python train.py --model="image classifier" --dataset="crops of objects in photos (Visual Genome)" --train_examples=61751 --image_size=40 --crop_scale_min=1 --horizontal_flip=true --translate=0.06 --cutout=0.25 --targets=["object"] --num_classes=300 --arch="resnet_bottleneck" --norm="batchnorm" --hidden_act="gelu" --drop_path=0.2 --depths=[2, 2, 7, 2] --kernel_size=3 --stem="single" --avg_pool_shortcut=true --widths=[128, 224, 384, 672] --label_smoothing=0.1 --loss="binary_cross_entropy" --init="xavier_uniform" --residual_init="none" --optimizer="muon" --muon_scale="match_rms_adamw" --learning_rate=0.0017 --momentum=0.95 --nesterov=true --orthogonalizer="newton_schulz_5" --adamw_lr_other_params=0.0017 --max_steps=8200 --batch_size=256 --epochs=34.0 --lr_schedule="wsd" --decay_fraction=0.4 --final_lr_fraction=0 --warmup_steps=820 --weight_decay=0.08 --adamw_weight_decay_other_params=0
Rows from block 4, named by matrix and row number. Each number is 128 + 32 x the weight over its row's rms, rounded and kept within 0 to 255. All counts start at 0. Numbers have three digits each. After the name is the row's rms in percent of the matrix's.
# convs1: 3x3 conv, stride 2 (model.blocks.4.convs.1.weight, 96x96x3x3), inputs 45-53, a 3x3 kernel for each
convs1.0 098:122133092179148122109114146142185148099145105145166149106095076084130098153181137126125158097116150130168150120141097138181124132160177101092094098084090133089130133175187124138165139180157073076116091115098122082089080135136120131129154161144
convs1.1 102:109098082106112160112143135140143145123104152090155135146144128183161059155169147153158095169166122146183115115139208105133143150126125095115141105105113096098128104055124111129110099088134146167050184129038100108078156176150117116126213170179
convs1.2 100:134125121112158151158162175096110093067117104124157125113075049066077088147122152114147170161173190125123170137105103120099116135117117126107121092104059044085076096096093154148129174163157157151086134122125099117129138121121140139149102121111
convs1.3 099:148090119092146149082131127137098139132136138154138178161187140171127121110137100149164088119197092158136134139097114141113174117116082096132120094120097148119117071055167078033136102099135176191135144189107134130104126141099124106107142143122
convs1.4 103:114166214076140183098134153130134143129146137094080109101099131134101135132132142135115102185110124171133133079078159109123196127151164136163167124082113108145102132164155175210128191199120114109121093110134062077161141110091157166108166131125
convs1.5 101:126137144127075082116172137149150091107128129068136132140138135106115085144105091125101107131107116179156184210172094128132132099068104124127131133129147141141131106105152090116096108131088128187167108133198141127176113115127093120107151106110
convs1.6 098:100095134111119128166159155088192137093184104144202098134207161076134077052147060111125147113109163095102159104128169096127109096136119138105133068046122099117129108128123139128136078136156126133124114117111086102152079102137075138127091133151
convs1.7 103:090162120099148154202132126178127174164162160184148097152112088119108115162123151105124111127126145115123155131186165145200150152113090118068098147139152186195171174134112177138104102149144172082092180122094167122132090158149138121113162130129
convs1.8 102:170159148163160122164131068086082089103157113116155185115110088152128092118168148111075126163134152148185190146127129123112091135128105134144196097114150118121104111144166078114162116080183160169160098182183123119152170108137147140167166209194
convs1.9 103:069076122090095121105101110164170118168145128153170146233201125192166089142164120182184088178151094146153067137117121130118162127156163153140164141157087161134094087109194115063129081070193110129071130135116091147084144126056163153128156116060
convs1.10 099:125158118140142153103093127175167160124141107100153081163139146167123100177149106121097138168148118149132141167142084117096121134123099108141200151154115148121107083133165136113208153143148230239219183174106119141120197156184100147162110163150
convs1.11 100:189200106186164085098081109112153148139166130132136133111101085095058085083128115138103134098107106085072137130109092119109109123119140163184155195183117152140121172142129139151153128114161118131145127132109054068093103136098129126107131109122
convs1.12 102:145123120136119117136075086063141104096148154160184170255236222175124173118095063187110096190129091165130109156183167176162128162196092128118113115101058126088080112111111100113097145124146079070102082102148055122158114169176126167115142182142
convs1.13 098:092122075116128154112111114095114112127105086133122150169132159140125171122127158116111140177178152235209183096107106131081103106162154130130131144117113162121130165168138108140122122058079104139134164172185170166097149156125104140105109145166
convs1.14 095:097090094071088106066101104127160106085144059086101094134141139133107084128168126173153126147137119129122134142156170124166169126175199145121098170133133189148163102118187073115140098122176089122109098081098150145110156157151092104146109117150
convs1.15 100:106114162058148120115133125087155141088112107137097100145112059133156113132126120145120104162160113164166124130165103085111120113128108154151138132130099103105111188130096142109129159202169157171163148153159131140125121099079120102064114081112
convs1.16 102:112127123091113123086029090154140143144158122153203133122108137115087103176174167138117149093084151085109119151126153084126149099107098136113124101096088091112124165162157142172124035077089101113147088074106145174158160173176133130148076074077
convs1.17 096:107166174108122154096100125110112092107153091146166099142161136137118151137112107105076106121098115101061122131152130130098102161138136128109103109145133123110177120145090150174159129155119167151157144161143113161129156092120120146142121132098
convs1.18 099:121151125156152119100094118096095094121102131121133113085124119129123111107148159102081158102115144117129139199157161183105140182154138167143143155185136188177183129137149155211175120123129156129163118108131176180170180135155142129117106143125
convs1.19 097:158213161159152157107098125095107095121107099131113085123140152134162174146085130176160169134158115157119098084108125095156126095139118188190176207121135155119123170173132125129136103069138165107141174171143144153159116165124125141110103133120
convs1.20 101:130082077124130136154144168069146123094175079103139124140109063095106047093141083117124150093161171079100130132133093092124092099114115126135094098094102072107131073057136085067101114098085114108159182128168115142184097102135087074119130099142
convs1.21 101:134116130095160098093133145125116148133131138154196181098104146136118125143136140158142093148092132122092089109145130113108086122153143136156165099095075075072125094061066114119116086098107080079091092101082126136156166154137185117193196144160
convs1.22 102:105110176082133164083156141128132133117120116102145160104117098144126123148120148108103122147129164150127145160159173144171175167150122074114083101102129124107174082116120105136142141144123223205159194182066111131093135077117139127154130113180
convs1.23 100:118137128091139112124131141115167158135166143107177168098181165061122146097107139108145203136135159137124147126134156076120128090092056180172133134164120112117102184145126123174081112165097133151171064143214087138158029096129046061117086070101
convs1.24 095:149134129148171127155155109104068144122113096115080114106158131117133103109126120166137135109121123121136135076115159082113126091091099123123029138110098112139118144124148134138127145169143146128116134109128170118139156144136140144154153149106
convs1.25 100:226194129188163152139137101114121131135151154160186216112133135083107128092138149117157174088137113089182165132134109122101155134141166091105092097097076106112116175174161105155090092069054093122136062136096127127149133177155107118154027050115
convs1.26 104:106126154177171094207179133130144169113109113105126126129119144144132194136174125078096114098131137098133143211207199218170137113094093167151087167121130124125157119126061151141150223178159098134138116158216124139116085080148163143165190148161
convs1.27 102:085166165068124137132132147123131164125138117139118148110092100126097108181161159154122105137114123131122145090100074168143156120111124079091053081109065160125130064150156072134161096093149069075114126113092127102082111156172095133163080165216
convs1.28 098:107099081128103118122171165126130125113161111088070101193181165144159156144185127112121146135134162101144158142128137054113141080058112091139091130104130138123149093103087139139144143171122170170151153132130153158113091104100112106130124143116
convs1.29 100:111098085100107098123131109136148108149174126132112147145062064103110074149133127176118124145110094176167165124085110155146094151159137166159130133111141173128127105122145126144188144109178106155193049085142151144153177127120172139112135089096
convs1.30 103:086050069122118112168145162095102068130149146159187203140128161163147137077115083111095097104146152104113113101084122122127088163181134078089084100109139156152114131162165089095145137162176138191132161149161133102114069068048091075099178140147
convs1.31 101:139251213156208176159090085100062083133158145140114144124118095141140163133164210149128119126135179135152172121100075114128107124120113100128094086116098087135101135212222178166185144147126108118103124073077113135127114144085138111111139142142
convs1.32 103:118112132142095151151132120169125097182174168191166138104127087125112118099129135075090082109147141107120142136134122167125140098119132085137137130135113086119115186148116159165158169175160128122095096123109081136116154136128109066099131127096
convs1.33 098:129160121123144120142116112134131167157153118123133091140121088121091125135169130107088106084081118078107102085077093110109162104097135123117153117139113151165123138112127091093108140110077151096109144111105133109137076122096064076134083092145
convs1.34 100:124093149116060098075088133160147176185143155142116144150157103143109110102077104073092096092124110056101061156136142170127143118103125157176092105153156103171161107075061112059053095078029180153196162177158141107106102105098161127121194142097
convs1.35 103:132103137109111140129114135100131098109125128111131114202160052168135037143142084176183151159144117132154086136134063109128127081141123131118128121127073126125136123178223152130184128152177241177121220145036158100043168133119193129075137097091
convs1.36 103:075106132147141136172180113088131090094123155078181150116135126106088121098119116162203211107139121118109144126157169102090136156156143134157142152181143154139140139099109131154136151167164089104106086112131086092135163118113100096158113140142
convs1.37 102:109098112145118136073092113112112116085121100084113151132127121142111104141137102154120111131109139111133129137133085146147153205177150112119113135112098115128124126142165159168144142095109101097078116101108157160107077109115145169177175141141
convs1.38 099:130154107187152174133108102089101105090083082098090118097165116087125109067125152140132156122102178087141137129149109207130159125101152076057069117078071136103144086100136081130137120168160159207177091152126079112101128138125111143136165148171
convs1.39 101:092126187101105180075097161102141093151117122116157109083182104135205113140194089096118132128120116128136119158158113124130100116143094077090170124122139144102104065135132084111139053090161097083114086102169114119145086141106101125143091128144
convs1.40 096:107120112081084106107091092094134147079117154065058098156172172141134151145108122106145166131137170164153181095049106107085096135114115135120122149141096119130107086070036098108096090094082100096057099076118147138119084096080089097078121128097
convs1.41 105:133171160166147160098126154096109104144106120125117116105125165060122159071132190047117150050105222027083222131093113151139120162101097135125113151141142100143136159128088146143116172143097106099162077123194093135204165133137100121116113127095
convs1.42 101:100128165162114173111107151124147125109130126143146142145173107152155084121149131167142149089112134076115152128095085122156133101094112158127106194178103093146099119127086108130113091129119174138131143112089153124156138115096105131096109120114
convs1.43 097:105166148185119141149112109189104113188137128146138133122100104165101169107056117124139112087093143116151137142157156092149100095152152083090085071108049153175125114118139118142135113117076210159161149144126156151123140191174187174139142155160
convs1.44 102:162139119134139116149137123145169164114180162114132126089123103162135147190180178068052096121095169075106137126112113115150150175108095104128128109121099101132149114105170138115143137108155081086105128071140147139104135123144085115110133120139
convs1.45 103:124121132132108114144138173134143097082155111112106080083151196098188149117083145131180150094163120084128135115126145129137148163109127092161167071115179070092171114122079123191084113158139122106127145125123113122108045121139056132098099115137
convs1.46 097:142114122173093094151119118137156092110141140124180150113096086080104078111075122113127107118139100081107143149180130120197131124138129122130094126125124104108120058051147095065137098082157093098100076113116042073103132145131145109156130119143
convs1.47 097:160189186215192172193161150113116120147127122144188148128120137115153111113107087099089092112121094100088116126122101167148068106129121092079098167118120173125139092078118113117128136109092127153150123114091096097113197170139108140166169108146
convs1.48 100:154132094111142127114104116140105100116134135041078094069065103069070092130113138080118146075125137087143160079086086118087138132116110081105148093086119139104110121083068207094109165156100055114157057106152057133136085158131112105125116103158
convs1.49 104:135169122168117145152129109181179167181152092177106089151127126105170124088127166114126151103128133110141184120194137144159119140120086105087114120117105062134144149104119194148110163151162141088093127143100118116096092102104103152126112155165
convs1.50 102:138123157160144142159113129091120092098090108105124131128135124130128118094124108118152111139155102111124103104119128094084087098121130165168137127143100122078075032086110105099149118122145106106140108138144094087154109076125111126115124091134
convs1.51 099:119114160148139145086088087145126129114118131136126130134095094128145148159140173099104103102064068171154116135104120160164179069112154093053076168075107140148123095120088137093114155106115123125090148130136172106165107111099100146179086129140
convs1.52 099:116115109102153104103119081058136147112153145090144085146122117072079061086054053107118129122093087104130109119114166092138133084147094124123178125145148146099127117139137110083139056064129161098093103105113083086097082118083116117126045101131
convs1.53 101:176133145126130144156146171130099115128104099136142163156151165180190136150166158138159128123156117113167124116094115150153123185178181158182140167166129135131112107121086097133128127131146132172123196199113146212139147168129074114121107118128
convs1.54 102:118072097123073122110126140124114130139119149107134136152119117096110119131112118168121160142129142124105116092093143121096098142112148121137107140093131123126106123126150127175137113163105160094103166095097146152112110122148140108145108120124
convs1.55 099:159131112120136133087114093142157142134114108145111160161168147097094123131120103156085088143073081107090095143162154130156138139097097120140102084107104052099098091115195017104178091158185131144186115129138139105144149188122165148101133123135
convs1.56 104:112104128062118140047127168125172154119158104111148073074117127085112098100134091152167097190132098164126089104091132106125130120101118103102103082122138167130137127125109115123128116118167115081107100151104117124092109178145129170152111108098
convs1.57 098:111095134083133102130084135161145134140119128133137168142134111188181142158114167156129134138144176134095143073079056115093101117109087159134127183172147179186195186160100166164135134111154091099101149124106126145124110121149130140133164127110
convs1.58 101:109135082149163090085109096071094083059101089090140117099100060148191094157125161109108119136152160112134171118133140091107123085099096172149120153200114151165174118142157112122149135135126127125152146108132104125132093086083096096101136171144
convs1.59 100:134096111090125129173169146113071078101117084098120104084095119157182166120175128103107136117128138114172159111101149121091133146118069062115170101155158119139112127091081151109113140183180138118107136179168113139135104048063145141119099145127
convs1.60 099:162127134183123078136116140087135121101171127124211117134116067133108088138127146082113126099124169101121135125136104121138166125125142108057088099108077128131114098057110118100105136095170109122159160140165168150132120082115155147116120094148
convs1.61 101:113182213147159156203131088083066096102098111095128130135134129131138125092120135184175151185167189115099113115128155128121166113161181126118088133105137084116114120161145116135151115116101133113142135129098096099116151171138134149103104104096
convs1.62 102:109156185117173164092086105132139196122114118115121117113123097184117101198162172151147128196154101182170104106127168143126091140081103100123185145131141129109116136126148148144161154141131196158159199156132090120113110083083149106086162155124
convs1.63 094:125129127130173099109097130169135119146121141146121145129115181146124107162114086120138162108117142156131126095130072063097137022031050096083062130085086143097111203174134226169124193209127127128139110084112135074100102065141094073101078068079
convs1.64 104:183169157110116106128182092092115120110140079124140106150127142118123182141134124145156159111142144149150081104152080145112104136158126127165139162134125132159141140170174137184127076132113130152165081140097117134088177213207143134184105135095
convs1.65 098:176167139160177119142109128104138122087162145097115076154140095125137139170147137133056110108068085189186161121108168111147117115105110118128110128123129122149133172217166160174130109141146097095133110080133157139180133147141115134115101133148
convs1.66 099:151131092110107115099128144155159164114140139124163137183169167124116142137140148194235187108170139098140139157182154131202163167195137152110168096137161116120129143105172151163129149166110158209201121132137083082123102136113061097111115115152
convs1.67 099:127167125133120121125114118087101106049092148062145129144207208154167126134197147179192214169175168165156130099112132108104126114127151105101096153089126132176167126143108133138123119111088109105100156124086112082098110114092133139122118138109
convs1.68 105:117106108143119206121105159211178148151158110130088079151086116175075153137095132180036155176046170188095163149139169114130137132112134122111131119113118103114161130144062145143077133113092160110119165134132155144168131095107166119112192088114
convs1.69 096:151130123191183146121132150144093130113097151105137149086083105076127127119161139064086130092115134124134136166150143161143129151131155188166168171133109200161115146145147162185155124112107116150127155205166118164154102095053116140109086154140
convs1.70 098:145131185182181140159144106135101123150130115146155167149155144129178131138123103126138140128151129183121167114140158122141153137151145154115139125129146154097127175143120156125088162193113144123106100121115138145136112107164083099090091067120
convs1.71 099:119119126101116142148129154115136092150119096160111105121084110066084119093133139094103153059143165082112172171142086141089087138082116166143108139160120146120116088097086061119115120125092085109106088113143116122155071152167105149176070133152
convs1.72 100:149130099130143125062096108120084141129117150120116112161164137181155109082084145173117123133128147138119133187162123130143107076113123143153169145178157131122124049083170093143173117190158100153172123157177171147098154175150147150135082099078
convs1.73 097:145164122130181099176131124081091081117138106166124103142130127128139137136109115166124149136086143138101132175135135158124094172171153168163168183143125119116134137099142139145156164165152164170153131138143104066112174131142142141135111111105
convs1.74 094:133113126099129113116122130148112132110124105118122163092146137117152153124147170139164161099105123080102168185159122168176163198185151155157192128167142140126173125116089106139131123108133101142171174171166176178172125184111122120120134099099
convs1.75 098:172135110166121109156139091101099180078061148117126173120137117120133131115127121093112123087111143136115100088107133106143148136133139125124171108147102153114115132172161160167130139121127114093110099124143140161168144142139175198142155141122
convs1.76 101:149118146177172140185170134105137154093120127140148117167144229173151159166105113115126152133130142109114149095112100112144080143132109153156175165138142130122138138121120143118103164194147131103148125132165149127122097121164095108140142117125
convs1.77 101:146152097184166149120118076107133142120130134154141158153155154126113133119112099187174201143154158105111133118147127086116132136148141136147112138125097118128123133127115176138115128128121156188165179137152169174148116106115144125142093087108
convs1.78 101:098101088120109110110076145110127087133129164178158135142169169130153110110110098105160202113179171077123124135113088131079075190121102205172139134111102103069101139173218127197181088095179194192232209172188146121143102118123076133167056143109
convs1.79 104:114134137140115141161110106155133167158167123139100104087068141126076111110115147171136084145105099164149110134151121161158083135149102118105092150133098149172127124144151111106139062114112110146211130132216121140143133113110133095138158149125
convs1.80 101:109118103148146135147162145142115127137124142124094175082102072103110070133125139074065071099095125113143179132089081127113105044060093120121098144115102157117132093119124139077130168154136179201124144153087146140182100055041120111102121142131
convs1.81 098:098137181180194150218187144169134152156136140146109134096073086043073078070087109110083087117119101125118111114158145189149175128092142118095111089105103109096098127087086094125138083135137152168105109142125132115123110074062134122058157128097
convs1.82 096:110112130078107130171134152130132147132131129136131123172202212183169174116103121130119126163138135153142107100133099137130115151085129130127117131145160156164154111080080136128131139135138149152160167163159109080118140104097125119118135121106
convs1.83 102:127168152118137140123146141103072109113111117135140142135114121097138149105108129107109097136142125093100107129153152141141166156109110157154129194170214235181141132102155112109106107122094077061055129061079130164153139103095102114134114113092
convs1.84 098:103102069090086101100115136073102088059131086124126106137149157114144175131095128153163145170163191112096150152119121139137152126119125162235165202143180128107130115113139102076059115076076117172133140195157126109149085099080152126156137141144
convs1.85 105:110107101154133061143117130105108122076093107129122113125127116119117084105107092182158144131096134149137155167096104150123169114124115185192165208190121134148073135153137144152129107155146155144144137132136124093108140077078072104105084146125
convs1.86 096:124132135129142130126135137128141149179150163094105110168149161154131190168141176136116113134184099161176155127147097108101089127152181139080068143080063155096126097113086124118079082081048115095109085114115174127127123117088132146104131152099
convs1.87 098:100148141123137143143110118123101117122100150106114170115130143142102188100116124127103103113138128084110092172170194162144161128094097110176200173162182127160192118114130081087070088089138145146138128097112120112113090074089084088072136108108
convs1.88 097:161131103143082139123131133106155132097140115124152115173195161197166171142171133131134121164141163157125157122113074086116097086082091149167141102137120105119113176248162192214200118168218120076136113102124142104111126097079142129138140157150
convs1.89 101:143124117115158137090107149124104124156155158169124105173175199112156163107105168153161200134165180129143122145103076117150144170143141150171158102121124079078110119128120157181139126172134140173174102136121148140159162168118116132094081123168
convs1.90 099:141094164103111160112181130089102079103098109093145115087134111099098127061111132130102116092116142046115147170198147164150173128103110105189187132189142144148116114098153117095100180165153106134102080106119128178170106073114113084154111167159
convs1.91 098:167135155134176162154144144176164129145123134126128091151170143150143122133125118127086103122163124105151111254212149145116114132165098119154140140124094108117089117153164147120138110158115094121107100116106106147139159133109171129123145139145
convs1.92 103:130124120174149151161130087052082115133127093116146157088115132180149123133166077115082122121119118127114147074108158091147056143177089072076056062102126107130119164154105145150153076096109089102103092132104144137140114157141104107147083108108
convs1.93 098:149091125115112140121112133103139109071148126120109141142179188113151169113118152110134148108118158174176139170166139192176180225173192142156164152141143118126114120152127143142126125109116134153097136139148157230138125173164185174143158150139
convs1.94 100:141145073143129172106061104138147144142115145138117162129142146132121098180174129133122183128149107146135110236201149171121103178118120151167130160128140171142098126109123096104155086100124080112101086108073159183185123078092102130106074114143
convs1.95 097:171194173175170155166140120111103084152099092112093117160165120110160158120158134104084146106125123086089092095071071092107108171120131141094106139094145170168145090128159121138165132094108161128120143103144091087088124120143129184204144144170