python train.py --arch="resnet_bottleneck" --model="image classifier" --horizontal_flip=true --translate=0.06 --targets=["object"] --num_classes=300 --depths=[2, 2, 7, 2] --avg_pool_shortcut=true --loss="binary_cross_entropy" --residual_init="none" --optimizer="muon" --momentum=0.95 --final_lr_fraction=0 --weight_decay=0.08
Rows from block 5, named by matrix and row number. Each number is 128 + 24 x the weight over its row's rms, rounded and kept within 0 to 255. All counts start at 0. Numbers have three digits each. After the name is the row's rms in percent of the matrix's.
# convs0: reduce pointwise conv (model.blocks.5.convs.0.weight, 96x384x1x1), inputs 0-42
convs0.0 099:114114100117184156128148086070150133133122134104148140140141133129133162123120154131091114160137118129125072125115123109112181123
convs0.1 100:084115100082147137142090122109150068113120116128128116153125110102149179122165125147126126086139129140107089179095139135139147140
convs0.2 101:114188106135159112125111148145122130177086088155101120123120121171158120125142108130095108094104102118132154102160123122167092134
convs0.3 099:156115118092181110101111176162148177104135147147178131139126131140144144122154170103080068129139151170086153117168112108165134111
convs0.4 100:103112112142130169115101114118136148117117133126126147179128119130131149095119149161144081102125110124131111144168094119125135135
convs0.5 100:122094128099161105139147154132142150117105127111111105109114164152117159122118088179119107075138123156088101091132107153117119117
convs0.6 101:107164080164116120128141101163109103113113130162127133105104109112147084099091132146153110133093069151128163092120152138108124109
convs0.7 102:146117151152124146137104117139110169132141118119138164156094153116144129173120103127164176117140147145103177129100113107100132140
convs0.8 097:167125136170133100160151120105116108118087132100138108152145112121081122121142129117091101119144134128144143136103066124115119125
convs0.9 095:111150112063152149107149107149116133122099120167128131159139108133126128127167100107098117132076133109109153095137087126119142110
convs0.10 098:130127102086094130131078142111080131129135136121162103104133074110106142113136143111134123144119114131181142131118144130064143122
convs0.11 098:117141103129202132143100128168130127182139143111128110139116155104153157109134121152102118090104093141135117115115151132122107117
convs0.12 099:127152085119077139138107168126110113111138098125098162151147113135114133136119110141115127138093088125138115099151126148138176086
convs0.13 099:164118137115137103125106098134152163142131088105174134134153161135129109144090128137109119125126063108140131128100138139143159125
convs0.14 095:118133130174162141142114094134147138145099136165136120114121128124139106114126092141107124176114113095113086122136082104120164108
convs0.15 096:107091125100134125095147144191121115126126115097109131168098151145148150148100150095133122080126094107152114118132128132122145110
convs0.16 098:151160138142088138119117148110139104091123147124129120122098145150141125106160102063135137144142088130125126123123148167155115194
convs0.17 101:128154137133194166110145119132131118085127101112153108142113127077140135113115099155146137100111117110092125121159137137115116125
convs0.18 101:125154110108137128103161084138120112132096153151132128128153163125124149123104129092136151120176083150164139142089135119127138119
convs0.19 104:112119196101099152079108100112146115125132138116171128086097137104128092137177134122133166078128105132113126139139178119143126102
convs0.20 107:138121093153125188167162102151157108127128148108156121099114137110127129136117123122103155118105131108122138147193119086150124122
convs0.21 102:142118172158111102112115130090137163172098121144096137121112140103096143135119127146148123128195171122110111168124117119124139131
convs0.22 100:169142104128082163140121097138107143115133139125124133143157129173109124147134139133110127129152147124108154120129140088112109119
convs0.23 099:133123108123123139171161123115144096102068141109124141109153127118132133122096137140141121129117137125170137122146161142200156093
convs0.24 098:159137137131149100113170132150131106140116119180150107134144126144106153093099158088112150121131110140162140143121111117174083114
convs0.25 099:149117091176167110147117147132150103126101110114162126108118100097113122145138105115147102145112099149132175133161129138135121165
convs0.26 103:086114134171130124114107104113142147180102112156101115153110133147153152146084150149135125140117118096112098139133162134138153114
convs0.27 102:124123138151080142129130094155147089083134088128121132115182128145133119133125118103154128129169128135145150188164123147157108150
convs0.28 103:143131105092093147069114086198128097118114124106113122165184116115109134104149111131118152108137102115130115104177156136130116129
convs0.29 098:176112095105102090110152131138120195117111153101130125135105113100115137141095116114151110133139119111131142107108131159105133094
convs0.30 097:100140127137120076115129118137071128111148106085130127139201134143089150151105119131147116110116108107093135130157106124116098147
convs0.31 104:109153150146152142141122128136174157131109142114112098100143091091136155126145114127152129139107128161192126148160169161087155134
convs0.32 103:173105108125105126109130122106132134105106082105165114108122144132143124107091085166120096115142142078110113123135187116121132147
convs0.33 101:110084099095169118126107142134120108123111095101129104118109130157130126116136118145116109138154157139161151130128118096140136133
convs0.34 103:125122127112136127130090143145108165157099128111151136111143117139104167160122122087153134090104119133091155093094095093124117088
convs0.35 100:113096104132145122147151117107159072175142142120132088111135131136136123132135125117087142123105119107190194108161118105163106103
convs0.36 098:114156111153128080142179128120149093129110160142159118111123115153134128110111134132160085098111140156107101134133123131149080098
convs0.37 102:109132124130148135143104173106175080096127100138148108123128131105138104165150123135098117133105080159143148123152106101139143090
convs0.38 102:096122129112110138177122157191133126108110115119120130163117146093142120135102162130101120165117087157142126131152142101114139125
convs0.39 101:118108164156140140119135120138162122123126132109090104119137101098157112115121126147117122132125129097082172131128094103127122124
convs0.40 103:117102144114108134146151165158074138103148119123153134084104086120137122130099124117138147113131138124149139096117139139119108129
convs0.41 105:133117123122090108112132082128134150160138143187106104108133136095104168120113106091136132154144118139126122142104146112120161145
convs0.42 102:121091118107106135115107159147106127122128104135143136133125173117126177119116119126133097134145162149134128095130131107162112135
convs0.43 101:130117131149098152115140151102075099146149160126112120139102122118109123135140119136153131150118114086140111091114096121132105108
convs0.44 099:131100111191141142083132088134100138132144157095137141110108169115114136115139141072165104118144112109121132106136149086161105116
convs0.45 100:095131101158108138120144129099184102118112146135130144097137103156132111095140088108084153122111169145114146092100128145147125108
convs0.46 098:115107169147101107123141122138124097113132126105132087126127118119096105120132118118119122147114148086157082119092126168145109174
convs0.47 099:127155165140122155129109113092106113108142110182115095144112106098112102145118138109111154143163145125126091116106128137108108161
convs0.48 096:124129139152172106101165118112160103161091107134121129132142111152128157105122137149119111139117154118128133158133115132167134151
convs0.49 100:143119112126174127142131101121107121148129113120136110124137091116096140102105122179102163086128103131148102137090128099121121139
convs0.50 105:113150173139148112101139100103124177168150129063142172177143173161171146138135125092154156145130111117111076107103148115122112132
convs0.51 099:116142124164091142092147118156098131108113114143115101136088102127129140115180131153154111124144105138155088099120096145107145130
convs0.52 100:145134130101096116137099166131087110099126085100140139135121084116109157092123168116182161097118124162143129140131181101120143134
convs0.53 101:107169111153102120070099115124148096102131152133117096124121105111115122143119136143130141121115144153099197097125130122186082110
convs0.54 101:108069117161094145104156126125141117119104119088159151100158082104175114134091151081173200130090125118131149116120115102158138126
convs0.55 100:116145129151136118103128145101119164115181171097152156131106121145165105164131109147172079176117090142100121102120171140125104108
convs0.56 100:148109134151141142147185125110134146138143087130093106122087074142123162126116088112088135147116113142128172123118103136074152128
convs0.57 101:163143087082120112120140143170131105096168087106166114141138126144086110135118143116142133139114097132112181129122100144078097156
convs0.58 099:161124095119120107124129130111166134132179167140083107123074103115108131107152092112175160107163114122145140126148136131150093148
convs0.59 099:115097115094124124152139105111121112100119121085147134102099094161137130153132146119139089120082109121152140144091137159119130131
convs0.60 099:108148152110085125156123106085104111154082143117081117103144092193121080104159144136161140134134157140130153144117163118120143141
convs0.61 101:148137074179107128121141110133111156111118163132128108128132096169116131128139119119167137111126117122103133150173148094129137130
convs0.62 100:136154133149146142169151170143120129115063115118136074133130130141087142125079149135125113098085128112161150144158134117082119105
convs0.63 099:118158144118113131108175107129171145114157108089109129124146140120123138111089144151116118168129137159134150103081130122091101118
convs0.64 101:130122124132150131115108124138153161139108082118120098095130101132138160139081101113160167124137119142122126179163169130102146128
convs0.65 101:152130145098147150137157126109189128098110146159134112140138138125126154094110153146154106101104158177110151103110142123154111088
convs0.66 101:146113132131169134143099153147152154153141119124132110144119156149116134141126118102139129147114081170141105129127137104120099147
convs0.67 100:110112130099142118100128097084114109128095124134090107091111121131131142201135181116108087143122146167185148124139149135120157152
convs0.68 099:130136136149167125143115135148098088182098145141145140147097134130112106157132134126118135149129145140149107137158089139158071116
convs0.69 097:140112123137113155174158149150151071142113122157149130099138158109153131160133128092148119104187115102144109122131121100143107133
convs0.70 098:093108147154118138150097114149103099104121197105114150101116146139135103126123138129114097140110118116134116113133071106138130104
convs0.71 099:111103130130120124146095144145117143107142105132168140110147105136106118138120123112113096123127155144088119150144129120120116157
convs0.72 098:121162134094132169100151070110146141105130133133141147121158116144147105131119117142141125114140109119130131108108092092117120110
convs0.73 099:106114107157136115137141144120136160104124153115118133171142167095115076122144101109163130122133099185115124102132137136147081098
convs0.74 095:119164108147173124112172114111109141098129161118147084143118156127158106123121127112142114117087116138108142146106112104162132135
convs0.75 101:117152136122129100122171082101153152132150133184128119180178109125113128173141128130127104099115094119157112146113118147111115110
convs0.76 093:117159080111164134109114114144132092113088113106137135128152091123118121133119064167117091126136126112133142102164099126153122112
convs0.77 098:158111082079129140119136138087132134141163132094138113125128177117156118119110130138123129093142103091115130116123096113120085110
convs0.78 096:110086134080124100122107152167153117125122182111168122145122186145113098145121111107162094143167087121152113127143086136136150099
convs0.79 100:134152134111148129131146113107125124118097125127107150150130117177139156123178155126118140125127141133128095150157138126107109137
convs0.80 102:132112130111112141155098129129147091200157107148142162131112131182120132118140134135142113117117118130107063115140070137140138134
convs0.81 098:123123148084123117106149111157156099122126068110179117092131129140107108125103119119158150135117124153134085151142140156128179130
convs0.82 104:116135108142122130139179107161110131125206110109122134135117138122151135111140158158147077152157137123119195139124131172125126095
convs0.83 101:128108125122138142075110075168146144109098114099146117136166120118172116114060097100106119137088076126139139109118130101156083087
convs0.84 102:085115122143106122131107110131116131141113125109108154133113162118117149144103115109107129108109115109169128105125107114113093131
convs0.85 098:106183138099121144116117106108123122108134102159092125095121101161154120118127090144104153136116117116126094155110148087142134122
convs0.86 103:145149123136151101150156131125133133121115160173150162130112116127096110162115173187100113105172096110139125104178129154122108123
convs0.87 097:140111109133134165094136108165085096099135114125124113112133137152188102105125157108119112175144134103122108143132161148118122116
convs0.88 098:156135151135115160094112134123113163137147110109106116178136128109103131153149125100179139142083065148131136093137130167124142124
convs0.89 096:161102120183204151122130155131102137085091126122136145144130120162142132145155102099159124192097103151111111108108111125130123126
convs0.90 101:090141119113115143137117145143158195119149094106142188113111112137097132123160116119133143088121096121128130149126113150114129154
convs0.91 102:159135114120135131130117158149202117118098123132097141128115159135113110101142131132130136088080109126151105177116116144127077135
convs0.92 102:144093138162121192106119123172098105125135159113145131094130185111085110092118110108134120108112180116142160111166117118137155163
convs0.93 099:142136176162109131087163153138116118133136097161128114139132133135117141134102109110126189139145127155104090128124106098098125098
convs0.94 105:141127121117148132122120129175129134128105110089156103146096099121140132141122151095111104123125112123110145162127084124125163132
convs0.95 095:078098159137138131127131112086110140126120110169087123134170112176109131122122127131124113185130106128131092111095105152081172143